Weights of a small image classifier: batches of 128, held-out accuracy 95%.
Rows from block 5, named by matrix and row number. Rows with one number belong to one channel. Each number is 50 + 12 x the weight over its row's rms, rounded and kept within 0 to 99. All counts start at 0. After the name is the row's rms in percent of the matrix's.
# convs0: first 3x3 conv (model.blocks.5.convs.0.weight, 112x112x3x3), inputs 96-103, a 3x3 kernel for each
# convs1: second 3x3 conv (model.blocks.5.convs.1.weight, 112x112x3x3, transposed), outputs 96-103, a 3x3 kernel for each
convs0.49 100:58 60 30 25 56 47 46 68 57 53 45 23 68 82 52 56 66 72 49 48 41 47 47 51 46 65 71 51 52 70 61 53 56 51 63 70 40 34 43 41 57 58 38 48 65 47 52 41 40 39 57 49 56 64 45 45 26 50 57 54 39 50 36 46 45 42 46 68 49 58 57 61
convs0.50 099:32 45 70 38 56 62 47 42 54 50 53 34 51 35 41 53 48 40 42 54 61 66 64 55 37 60 23 41 57 60 37 56 43 27 40 38 39 42 37 51 42 34 59 64 36 54 43 49 37 42 50 36 52 46 83 42 40 67 43 53 34 21 33 35 47 46 65 74 42 43 52 36
convs0.51 097:43 55 69 33 33 46 66 42 37 51 45 44 43 39 58 45 44 42 31 47 59 14 31 49 25 23 24 41 36 42 26 28 32 51 34 09 53 60 74 28 45 59 25 54 35 71 64 49 61 51 47 53 60 49 45 61 53 34 54 59 59 40 23 47 38 51 51 56 50 68 52 80
convs0.52 099:51 64 34 54 49 50 59 40 51 57 36 71 35 59 36 33 40 35 38 40 29 53 53 53 36 46 33 46 32 48 66 37 48 67 55 46 42 31 44 49 49 47 47 53 41 54 39 58 45 51 45 52 44 45 53 43 57 68 68 70 30 35 42 62 66 49 36 33 43 43 64 67
convs0.53 102:63 25 23 50 56 48 59 52 40 48 39 48 57 43 42 45 41 44 46 46 42 54 60 41 62 58 47 29 37 62 36 51 57 52 49 51 63 71 63 33 56 45 29 45 39 39 47 48 64 51 50 65 53 40 36 53 57 38 41 43 38 49 28 35 75 50 73 49 47 43 46 50
convs0.54 103:43 23 53 71 67 55 55 60 41 62 58 63 31 35 42 41 40 34 32 36 47 67 51 40 57 70 65 44 46 35 39 56 64 59 50 66 34 38 62 50 66 42 49 61 38 44 38 64 41 53 43 55 57 53 26 35 53 55 36 32 49 48 39 64 70 41 72 51 43 24 26 48
convs0.55 098:46 30 55 36 63 47 58 60 52 34 37 60 36 58 61 57 42 44 51 44 70 43 25 48 55 37 68 37 42 27 39 52 63 43 44 56 66 52 35 55 51 42 47 37 34 70 64 75 61 59 61 48 33 45 58 54 34 44 52 27 56 59 48 35 36 43 51 52 45 52 47 54
convs0.56 099:53 36 52 57 64 44 58 37 25 42 45 64 47 50 64 48 39 42 64 79 46 33 75 35 22 46 44 65 61 40 50 51 35 49 36 18 30 68 44 42 65 55 27 58 47 52 61 30 43 33 24 49 45 40 40 39 44 63 46 45 45 67 47 49 48 20 47 57 43 55 72 29
convs0.57 098:65 41 66 51 45 39 56 34 38 53 45 31 60 43 31 56 54 34 17 56 66 27 35 63 55 57 82 66 73 50 54 59 64 47 45 51 38 44 59 44 24 73 58 47 59 63 46 39 60 46 49 63 49 50 44 55 59 41 42 58 54 69 67 74 30 67 72 43 50 65 60 31
convs0.58 100:35 61 47 47 70 28 73 86 62 34 43 27 44 66 63 59 52 44 67 71 68 51 49 39 38 62 36 42 61 70 53 45 37 50 44 29 38 39 57 47 55 45 39 45 61 35 30 37 56 67 56 48 59 60 57 55 58 61 53 49 36 45 50 44 41 38 70 54 44 75 76 76
convs0.59 102:42 51 53 39 48 41 37 41 42 72 61 70 45 60 60 40 52 62 43 49 52 56 68 69 83 46 50 37 56 52 36 51 52 37 28 45 41 37 53 63 54 59 55 62 60 45 62 57 61 69 52 52 53 48 46 55 61 45 55 55 49 42 58 54 51 66 45 45 43 45 57 53
convs0.60 097:39 62 43 34 70 60 48 41 34 32 53 69 33 42 62 44 48 43 52 47 77 50 45 74 45 36 76 37 43 64 44 49 34 52 50 45 58 32 52 60 45 49 52 43 42 56 69 60 45 62 54 49 53 43 27 52 59 56 58 57 43 21 35 63 60 43 59 61 34 50 46 69
convs0.61 100:29 53 47 39 49 54 36 31 33 44 59 69 44 53 46 24 35 34 71 61 55 46 47 47 59 40 35 47 52 47 44 47 49 47 40 31 53 37 25 55 41 40 34 44 51 29 24 35 34 29 43 64 72 67 71 56 50 48 46 40 39 29 32 53 51 61 64 78 52 29 30 43
convs0.62 105:44 33 25 50 50 46 29 34 37 65 42 34 35 37 47 35 45 37 36 37 30 56 43 35 59 46 50 45 39 40 22 46 50 35 31 45 44 46 45 74 61 51 51 36 44 73 57 51 64 69 53 43 43 38 41 56 44 36 32 46 39 50 41 54 41 58 51 55 35 64 66 31
convs0.63 098:49 44 52 62 42 35 51 40 38 63 68 55 37 51 54 35 35 55 40 32 31 50 39 45 79 53 51 52 42 40 34 25 28 38 19 46 61 64 59 54 39 36 48 19 51 44 57 55 60 48 49 59 55 57 39 58 52 43 46 35 69 71 54 76 32 30 74 58 41 46 50 66
convs0.64 102:54 30 33 42 75 63 53 68 31 40 47 55 45 42 47 55 57 43 62 66 24 41 45 21 53 60 33 44 62 42 39 46 49 45 49 57 57 66 59 56 62 51 29 63 49 41 54 47 63 42 36 39 42 43 76 52 54 38 42 43 59 55 51 38 41 63 44 64 56 56 59 41
convs0.65 096:28 31 73 58 48 35 61 70 53 66 54 64 53 47 32 38 25 27 41 52 43 45 60 56 54 61 51 40 55 56 41 53 40 70 50 51 45 46 56 48 49 46 49 52 57 30 41 47 56 43 28 58 59 55 62 52 45 44 56 37 38 47 53 52 65 50 53 55 88 21 43 38
convs0.66 091:65 46 89 48 22 14 49 35 10 61 52 45 48 29 33 65 59 29 36 42 52 58 73 56 36 67 54 74 74 55 64 54 35 57 49 47 53 50 51 53 47 54 39 62 53 47 46 48 53 49 63 46 36 38 49 31 51 42 39 56 48 45 61 68 54 41 39 41 26 57 48 45
convs0.67 098:33 38 46 58 48 47 73 48 45 53 45 31 58 58 68 09 21 51 43 45 35 39 51 26 54 53 55 28 28 38 57 51 52 54 52 42 54 45 42 43 53 49 47 44 40 55 33 30 47 57 47 26 43 48 36 42 34 49 53 49 75 71 66 39 64 62 62 68 49 49 29 29
convs0.68 097:32 32 39 09 15 50 63 58 46 41 64 64 50 53 60 34 35 34 38 62 68 48 50 51 38 62 34 51 40 58 47 46 72 48 61 59 26 55 52 47 65 68 41 81 59 56 57 46 57 50 61 38 50 51 36 50 49 44 45 30 40 64 21 52 54 49 59 41 50 68 42 51
convs0.69 101:53 34 32 28 49 60 56 82 78 42 22 41 65 53 60 71 61 48 60 61 36 44 60 45 60 64 41 46 47 38 54 49 55 51 54 50 60 50 46 71 47 43 67 45 44 45 39 47 57 59 50 45 61 46 39 42 47 56 58 39 72 47 32 31 23 63 45 41 63 53 40 56
convs0.70 099:53 42 27 40 33 76 51 66 82 57 43 31 64 65 74 38 22 61 35 58 59 36 38 48 76 71 54 35 50 59 46 39 48 35 65 65 50 42 57 58 46 60 50 44 46 54 46 65 44 52 40 51 29 41 52 62 52 36 40 44 50 31 44 54 37 48 61 87 95 54 84 75
convs1.49 103:42 75 51 41 54 63 45 52 48 58 43 45 78 36 56 79 65 53 53 31 35 35 71 62 37 41 42 69 70 58 61 58 65 48 39 45 22 49 51 55 53 52 68 61 41 45 49 51 62 39 61 48 45 51 70 45 54 55 43 38 65 52 50 65 63 61 77 65 71 48 54 67
convs1.50 095:54 51 58 56 71 56 62 59 53 50 67 57 49 65 45 56 40 51 43 51 45 57 47 46 52 51 19 43 45 42 31 42 51 34 53 47 53 63 43 45 50 50 48 52 54 53 48 56 61 50 43 63 48 58 69 68 80 50 57 62 73 69 43 60 50 53 53 32 49 41 44 45
convs1.51 107:80 51 38 48 19 34 72 28 53 50 53 33 55 33 30 22 27 38 52 58 53 49 55 45 52 70 52 67 59 58 52 47 38 40 47 57 50 48 61 62 64 64 49 60 52 56 67 78 56 51 48 56 68 64 63 53 63 58 62 72 71 58 42 71 46 70 45 46 42 62 36 64
convs1.52 105:44 65 54 49 57 43 36 46 36 62 38 41 50 40 39 41 57 49 54 42 25 66 42 39 47 27 35 26 37 56 38 34 41 69 45 54 46 61 68 52 55 53 39 65 43 43 26 35 53 55 33 52 57 42 47 53 57 33 31 40 39 42 47 33 36 47 50 29 48 48 54 49
convs1.53 106:33 41 41 52 59 53 26 25 51 65 48 45 32 60 49 54 59 53 47 64 56 59 67 41 51 72 36 41 60 59 36 45 49 36 44 48 72 60 50 34 38 36 52 77 48 41 58 48 45 59 41 64 20 42 69 67 61 64 36 54 65 52 51 47 60 61 52 45 24 60 46 41
convs1.54 101:48 38 27 33 50 59 48 35 24 37 43 54 46 70 73 63 49 50 37 42 63 63 29 32 75 48 45 59 51 44 23 54 33 52 36 30 48 42 38 52 47 22 49 35 37 53 53 49 50 56 42 55 42 54 22 50 36 45 38 48 55 43 60 56 56 59 34 56 54 60 69 51
convs1.55 091:56 51 59 63 35 56 77 48 59 62 53 40 48 42 42 50 37 46 53 56 43 31 58 43 58 58 48 60 46 33 40 31 29 56 45 51 55 65 55 48 74 43 58 77 49 72 47 61 56 67 46 44 51 35 40 43 29 40 41 46 38 40 36 38 49 52 38 63 56 63 58 51
convs1.56 096:43 69 42 56 48 73 56 45 53 49 68 32 62 37 47 56 51 42 50 47 26 33 45 45 56 52 36 50 61 56 72 70 52 51 63 40 39 56 51 45 59 41 49 36 44 61 60 43 51 46 51 62 49 52 59 45 59 46 47 36 62 62 45 53 38 47 68 47 56 50 42 53
convs1.57 130:29 42 53 48 48 58 68 53 63 55 70 65 69 64 48 53 57 27 76 58 52 61 52 56 53 46 61 50 42 54 60 61 33 52 60 25 70 43 86 49 64 68 34 60 60 63 74 59 53 73 82 64 60 61 33 63 51 41 30 48 64 48 39 48 51 59 64 34 52 43 52 52
convs1.58 090:48 47 40 42 47 59 39 43 55 46 55 62 70 67 62 27 67 61 31 43 26 31 28 47 48 42 43 57 69 54 64 64 44 58 67 49 69 47 46 72 51 65 72 47 25 62 62 64 58 48 55 38 42 48 55 51 61 47 44 47 49 50 48 53 48 41 65 72 65 65 51 54
convs1.59 093:41 42 41 39 35 26 38 19 46 43 30 37 45 47 45 47 61 29 62 49 59 61 54 44 73 59 48 63 74 68 45 57 42 32 28 24 46 41 47 44 32 40 52 47 69 57 48 37 31 54 30 40 12 54 73 83 66 63 57 29 55 50 51 68 62 53 56 50 54 56 50 40
convs1.60 101:33 57 47 24 48 28 33 35 40 74 61 63 51 63 52 48 51 61 41 47 35 51 35 33 46 61 69 57 51 51 49 40 46 42 32 42 50 56 54 48 56 51 60 41 43 42 04 33 54 08 29 51 43 35 35 56 53 38 56 60 39 29 65 54 48 59 64 42 60 57 34 48
convs1.61 098:54 59 47 39 58 50 55 46 51 62 49 45 67 49 54 41 51 54 70 46 21 52 39 36 54 34 31 40 47 42 55 37 50 45 52 53 62 61 52 56 54 60 55 43 57 61 64 70 57 55 68 68 59 77 68 57 60 61 43 48 52 69 56 44 49 45 50 56 70 50 57 64
convs1.62 108:65 64 38 42 44 29 55 43 25 65 44 46 49 34 39 69 57 67 62 52 61 55 52 63 60 64 49 53 66 65 43 23 45 21 40 34 54 48 33 71 41 07 64 63 48 44 41 37 39 25 31 48 43 45 60 76 73 73 80 62 64 78 64 48 52 70 53 55 54 67 60 33
convs1.63 080:53 43 40 60 45 59 36 50 65 46 61 57 53 71 55 61 57 35 31 27 42 57 42 44 65 52 48 64 47 66 47 71 52 43 64 52 51 60 57 56 47 58 54 32 54 50 50 55 43 37 42 54 35 37 28 41 54 51 40 67 60 50 64 43 45 57 48 49 44 55 44 41
convs1.64 093:43 64 66 47 75 49 32 59 67 52 49 45 51 32 59 59 57 60 56 45 43 46 45 48 44 54 31 59 22 27 57 37 24 56 69 47 59 75 59 66 51 48 34 49 66 46 48 51 38 51 80 17 41 48 37 23 42 24 62 67 26 55 54 37 53 53 36 36 48 42 72 54
convs1.65 099:43 41 23 44 55 40 56 33 52 64 57 57 62 55 28 64 56 57 63 39 38 59 60 37 54 46 30 61 73 57 65 59 53 30 58 57 40 62 82 36 59 58 40 70 45 65 68 56 67 80 45 49 67 53 41 40 52 41 43 50 40 44 35 54 61 50 60 65 45 75 57 54
convs1.66 069:39 57 73 47 48 61 54 51 59 50 40 48 62 62 73 56 37 40 36 49 58 57 49 42 64 78 64 66 66 34 42 55 55 68 60 67 30 42 41 62 41 40 47 50 54 42 46 52 58 49 47 42 48 39 55 59 58 65 51 43 56 72 48 60 45 62 61 52 62 54 53 83
convs1.67 105:48 49 59 57 48 44 62 60 67 31 43 34 53 44 49 65 51 67 56 54 36 44 32 38 56 53 42 47 28 21 73 43 53 42 71 68 41 40 45 66 52 59 54 40 41 60 50 33 55 62 52 68 71 58 48 39 36 62 64 34 50 27 35 36 51 47 55 41 39 68 64 79
convs1.68 099:57 55 64 57 55 39 49 76 65 26 43 37 62 67 54 71 49 39 37 30 44 48 50 42 52 44 43 43 44 53 34 57 55 57 59 75 50 45 35 33 54 28 52 52 38 42 59 68 42 42 54 45 49 58 38 45 69 40 45 43 67 51 55 48 51 67 63 63 65 50 55 55
convs1.69 113:41 43 58 51 49 64 48 54 62 45 66 64 45 61 44 55 61 49 48 25 59 70 37 46 43 42 62 53 45 50 59 57 77 55 71 69 47 47 55 50 30 58 44 33 47 63 69 58 54 40 40 54 36 29 42 43 36 44 60 53 44 52 40 72 56 41 57 53 31 74 59 37
convs1.70 096:31 37 35 59 25 30 58 54 57 39 40 73 57 40 50 51 54 57 55 37 24 30 48 57 55 49 59 60 57 58 54 49 53 56 63 47 49 56 55 58 30 42 60 45 36 62 57 44 35 48 63 60 39 52 68 47 51 54 31 45 50 51 46 67 61 45 59 61 57 65 57 61