A small image classifier, trained from scratch.
Model: 2.78M parameters, arch resnet, norm batchnorm, activation relu.
Training: muon at rate 0.0048, 13500 steps, held-out accuracy 95%.
Rows from block 5 of a small image classifier, named by matrix and row number. Rows with one number belong to one channel. Each number is 128 + 32 x the weight over its row's rms, rounded and kept within 0 to 255. All counts start at 0. Numbers have three digits each.
After each channel's rows are labels from the 100 images, of 14976, where the channel reaches its highest value: "top examples" is what is common among them. Only what is clearly more common there than usual is listed. The data: retinal OCT scans (Kermany 2017). In brackets: how many of the 100.
# convs0: first 3x3 conv (model.blocks.5.convs.0.weight, 112x112x3x3, each kernel summed), inputs 0-111
# convs1: second 3x3 conv (model.blocks.5.convs.1.weight, 112x112x3x3, transposed, each kernel summed), outputs 0-111

convs0.100:186156075136071171163116143175108117167087085095091157184082132130194147107125108122172160120086092139169118138124187131080148130092088162110138156081098151133169130101127131177082110077124130110083118130151164155118117129126070100078101131101092091137088122077147107130164150121173175110152100060090164114151157144134117159049129115139
convs1.100:160099059146126134052128080098121152126088119097133113132120147087152129167075182127133111146103104148102124188146124090127119079172094145109150140166125168111098127098163186097129068137060135168125094125140153091104175169156107087097092087074112164151118083084143170092194138149110090138137123110133081157108102120181061123091125167157
top examples: finding: normal (82)

convs0.104:073119160058182127090096116070140113094125111070161084147169160117108174125176176101095078153143099120169110141130130120132103120162141137102067081132080153115123093075086144072164084118144069093108142165075094086115073102179160120112126135075159120104131145122106114131157145156167117146176149181134132137096118126062164137166162111140
convs1.104:165127132075191138122157173156089111095087052111129081122120127131103155139135135148163099120125078160160135129149129121083146150168159073148091161098182166144132093171086124125096147159134206119111074102085078141068115134200138155129071152052154157112145106141170153122101158181084103116122115088125113158091115116110148092143091095159
top examples: finding: normal (81)

convs0.12:141109112145098038138169119133103148073080140135090149106191134117119102154116098111102155137084128160151121099141128224113100093093118132132113124121119089093105070124147117090133085164090123123108047133119179099117160141088099126137143067108136101083129130089181165112097073110123167115181105067126129112114134160111169098106159083206
convs1.12:153152157144148101154130156127100119149133122111109083129106103172124110100114116108164178087072113118100084147132086130112147126055145122217147123094165098166135117104055111211118135156168182118088081158118175091109135132116132107092145163173171103092078158149142094112119124122108105105087119180113124070165060136091130121056103112086
top examples: finding: drusen (64)

convs0.94:134114168144117082133160211094138069129104145164156074146145180152144170107168098124152140121111112119138113100150117119122093121173158113125093086151147164074146115139204141113131099116073045153136144139140099119152138104139144172081083170029136137210179122148128115167111140156115116157117086145136107150115126093091095178136184108159
convs1.94:145140120158127148113167174172064073183122115129171145176120140151116090092162164123161137115111091146141152064155093143132177113102112090112143089091165121194142111129082158119165136180104136137135121188109108175083106168095160134134081173127171089102129170177125122112113136207088074123185107137104124086094055128159113165130157116117
top examples: finding: diabetic macular edema (59)

convs0.93:126093099150102108105131169114126143113102175070142152130146142170096098153068068155100153192116153170162095202115126141151143214150125161113158099160126144141150114125117063120177123121070165130193107087100140131071107130142095101130105113057104150113143145120101116159083066173095196141140142108119097115088126103113166170111150146084
convs1.93:177112156195135116130144152138096141098159056140079141166160119109116121065137150028044141191109133125135066176141113124150102097105122192157148162108061101098080132144082113142130118138170120125118080120102131136107139119165105130060110123137123132084127186120126134083149133084152145154146085141114169125109154163161129153114089128067
top examples: finding: diabetic macular edema (39)

convs0.33:110118154118121157111148129092074110108113084142119089160092109152108123141159151131110103109193087123129145141084138133096060088112056135111104116101105125093081185127110130118082137143146102116116076122104084098058144109091078160143119149205144090083112117136090121093206077141102108089092094201139121098127104132177093067079157121106
convs1.33:094108119130121052147156110165110095086154178139139080127106124124146113147136106136053123112154150083143132150075123165129115157118122157141180108185153140136118035095173079168150081118144148134067143113078060169172126130121095120172131139177109081146110198151211126152114142083142093139120075076143138112141125124081164138117119123113
top examples: finding: choroidal neovascularization (77)

convs0.57:105105064057115106140088141210103182155149158131103112098109084157119196107110122114119126092102106119152100128054098094133164105105053147089162157120113164120116132151110151126078130118121116182175138098100144075191159090102111112143174194163138110129125143134142190145096069158101152114117095134173124141158161099131087140174158101107
convs1.57:111123090115159120124149137127067105143162122089174113054045087069126176122161109121115114118170084120114143079131128163161115163052071141102083175143067142112120121113165036124138169132143166134128134158135162099118095119103084121128137180107101123089132155115106091113127147135141107087136163167120179212109130113139124161145146081082
top examples: finding: choroidal neovascularization (85)

convs0.54:115122117089091138134151066078137123106124089117126110143072192091109117201150128146080113113120097134142123153098062147144094157123107108111088130152124138191113127098126084092175122080086076166098169174101047130097193057129120128095167095105140104122085121162122160162110186130141149171143090140136119126063119147100063114126113146104
convs1.54:156114081090181148141140169167150088087068118134128088175158119101135185142122163072094106126156115109130134131034162152130134145142123088111153155130178153117094124109146163164085151139156112145098097143109089140115139113197148050165088111127131184130149126143214147135150175167150189125074150117087079131095156144146155079120134127097
top examples: finding: normal (97)

convs0.10:094084149168100109170095104143111139143116093082112121094127136083117152128078140127162105087058126126133096154122134132155148169153124168125199144154161153154139076078118143176098131080103126113103160127137113106095151165203146101185100119114108125071116162073120094100063162136112154174073162115218087063165132146112131127173130127160
convs1.10:163075176189136192081106098094112197116193147114099170137095124087139102092111132132168139166128055105138149090141107113127115151132138116121034158148077128117124105119139135154191157112147131157140133149148141161134158124140143110105102121171127052141159158185087096097088089125153152138152157112093165136126073160113082072184160114126
top examples: finding: choroidal neovascularization (64)

convs0.13:121168060117157147089139156103073143094115167118159153129141095127097109079107085139116097056146125138183112136176128140094100149190134183096113136126106095113116114053168122153097151073178143145159115088075135102155123112089154114119095084096136133121089149094107083148123177119148153139087082154146148167158049123110076189100089136088
convs1.13:099132126172130091150156058169120127171114194122090141096107107133143105176112111177129169156138095129101157098132134116158099093114129170164102085119148164118109057101176086133153109144127071113037152080147120118140105073113133143182115109171135107134095193177053049121139088137138141147130122150138161088110142150113153179119148072132
top examples: finding: choroidal neovascularization (60)

convs0.53:072118158073123152042126122131122104109125158097161118118103085164088150091110165077090119092165061113181108126020087073147136129117104134100131120097139114093084079076106100142154082125124160139197117053115117096162100138092101100111112115130130143101139114122149130093170115122117107142100094134109123134074143138150114089120179109062
convs1.53:123152155077162138156125166163116073094138137143153116096141079192109145148159080176138115136145162144162146127141116107143135192096162160140089167184123115187127109075087170212099119120090150155114157164116108165180121134150118101136115190127147084081106172146092107164150151126061087089086137154108138109171119117068159125077078108107
top examples: finding: diabetic macular edema (56)

convs0.111:130095137096116210124124162101145096098131089144149099184120146134102111124107106097096079153170101088113127124078106118147087161064100131087134125146159060120078120109143120127170125111111120142132068142135106154151177131075102097088112175118098159157102093150153126134136114091122056122108123111129039099036118104187057169138102111134
convs1.111:091131095142131083176128154097094112133128102102112153094087115138133086137090123077124104155128127086130094107193135149108142082073083149189157145110087103133120054086133113171072135176174149096079104174077162132116119066130117130105132073098116120101088142122121106112095107109093095155148142114103136098075127112076141121181031107074
top examples: finding: choroidal neovascularization (63)

convs0.92:121154155173164084158133161099123102182112140165094110089173161142131187106147107136163105130114116160108166126156060130116166093169102141140120094151156085162097084091138148132157096150107095060139141128110161125158086082129065085150172055097102116112149149102148122153068084096122145122180161107098094120133113138096069213133106185134
convs1.92:132142165122156088096142084132117103108118180097105111064101132122144190175124149129104113115112136115103171188172096097098135143150109175174085112075166152141216136145158110170147089098145118138119133091141159170107116128130157059101157112133150137101108144174142063172132095122148154127136174122148146105167151091144195061170081160197
top examples: finding: normal (85)

convs0.47:151140121088129126110214167143123090122146141110108183133115121105101147071120070132140123159123104147159053071082148133139065153112168148094132161084106170167106111090105098171179123073149066132121042160115121109120150131148152141105097141093126119170091187106139118135101175102136097066133092121119142147106135122100060112104091083084
convs1.47:122151089193086145133094118094121155123141145053113046169149144173095101123071166095133091097140096126081164161107178135159143151170171120123108047177107167147136134130205129145153150116108096123095087055165115148126140144177161098079115112101104139093077126153150164131151140132157135109107069131158151104136171164136150096136171139152
top examples: finding: normal (86)

convs0.48:116123120080087166144133177107112204160151138158119085131159163116157164141146106146140158169144169118110137116132119120152112165168047163080124148127089139097110135152164113081128141069109161114178071180092133083172123181119093171124126161158144112067143141092160149136106147171113115089108111075171120188042108135140081098181150119133
convs1.48:155109181105072098150156135122145115119207136166094096140135061110099138103155098096152149166152166146171147120071150098115133164102080074168122151096142161135085091127096106150149096169103148088115099095141150112163169136178123207130115150135086103084114132093068152139150092128145157143091189155131133156121201075124061128119144082132
top examples: finding: diabetic macular edema (54)

convs0.3:122110139134084114135144164184154121179103142155101088169120129168104058154084134138108135069110156088129158117099123118180156154086107097085179086158156142177122125108194081100159142148168098131080081131097131105053129178124140125127081075120107180066111099091127115169126123095063124077159096097142122182113142099099091143096109139124
convs1.3:076130152151081165135133190197116116128171126096110174121072148079085160103129103177096183145194094095138092128122103113099159140170110119144137110121081084117132118155144081185111187122096123147119132088163163157133110122105170080070118192113119138108151147116084128081107095135179141117076143134069122086134091108138105108203097101137
top examples: finding: choroidal neovascularization (66)

convs0.11:149112090107111104102136146087080146071145139113060153111098113167147121151101082140091116137178119127144127158145131129040096104077127104117147193116105097097135099125094120148130114165162141107101078127180159116108130135099083090087132117143130034183117116103129105096209128069099097110176145184068098100181156156126162106128136099132
convs1.11:073170121097112134157176116169152152126107112165154165085079150193135153126135073154098117117114166141127136117109143108147133145180168114125114175156103094102146124183088125137117194105120103101099121059191160109160137164088091172117194151100133156200143097138110127150097111160198110113088155093086141110152119085062192142114165146125
top examples: finding: choroidal neovascularization (59)

convs0.18:136146131135114125159181107099108136113079166133097175158117132149167136120133070179130090064062129133109171073115190132167109117086173097124106121130094192131076110132108139103158120097114129070065083097069123105094153111089067113073120120123090088097112151081133085098122058145120158137155151109070133122120120124081158068135109132105
convs1.18:150132082102148164082130117055137103113147154148104134175120174117115147130117104129082124105059133127126126166100143082100117136116181156134156073133144079138180119112042157092115143132142169161117146187095177140119130056136092130144114146144136130135159097111120062119115077171157137093135079118088135178044126133079104115165048143140
top examples: finding: drusen (38)

convs0.40:123177115091086129167143161084134081132202146078150120138085134132170064132154149108124097082162123126127110171119127152096101149128141125134127159119126059087108180189138139101048154119187181147153162148102113145124108063089125202120156206099160125153133095164191140159163087146132096103099133127141110175146083141086112122124137142117
convs1.40:173096175172129145088075102154132165151164132214070168110127158106163090105082170144106158090133116128113154119178136120128087123149101134188143128164082136107167064131070146083149163097147149050173177163171129056102163099088128119144138143182162142143122166119125132107101146081140131130113094164145094135147075116132144106130117159169
top examples: finding: normal (79)

convs0.97:068099150099087114131101133053184096126110112159150143118151155125171150177100199153151110132128166121119116136145113074115191088090142140096134110175089149131171115128149112150156144146105071135096161155083073188160119155130143157158107135084145128125189087128091117142061163124114138130062128117077082128104151145064098082192120157138
convs1.97:136062084064146120142128087109102140102106110106170156121081147143107145105148137081061169162119119064064216161124173099127112149129133132121110144152109170184100126117139055123157156117088123140089152096195123131195213137124128154140114112156143110131145182144131144130131094137151112164153109082114184127133165126123166164148147089074
top examples: finding: choroidal neovascularization (67)

convs0.50:199144093112105083104152050080114103098101118116135133117118110118109095181111130128136163101161135127152145147153094102123084105106101101125126177084155130154165162156160036063129160074102103101095152109168077146071186072117088154125109157095108088160104122124097077104138122115181181139125097137093096100104121129140163171091123187119
convs1.50:161143147110168116128173139108110127122098154129172136121059157207165085135150121116098169120092139124076125168118162131132132144048128159136096094157079119096114096112182110067148171125128110156127121157192153146109115047144085164118112174144142126088143183144118097132083204125156135128172147104089133148203114073119125146111179097097
top examples: finding: choroidal neovascularization (64)

convs0.16:131063129110124117132171141126127106094091141115111119092094094159129224099106130138127167082100120121082092122158198079144151118118159093093119112151104101131150146152135094090114101084175062176111076169093143196149137067141078130132105133073145119095178166077154144109064142129118140155161116085096169109116142138128132123169152062087
convs1.16:095085121143135140155107129155106118094111142114143131107109148125142089097090109121085110137123082116066145110111121114113125151155094143087100149131124156205138176085043137096163144116154200106157195221123081096111087108137077145132142138093175140117100099133126105148082137160126173137159080122101115065117082128125154175154114093037
top examples: finding: drusen (31)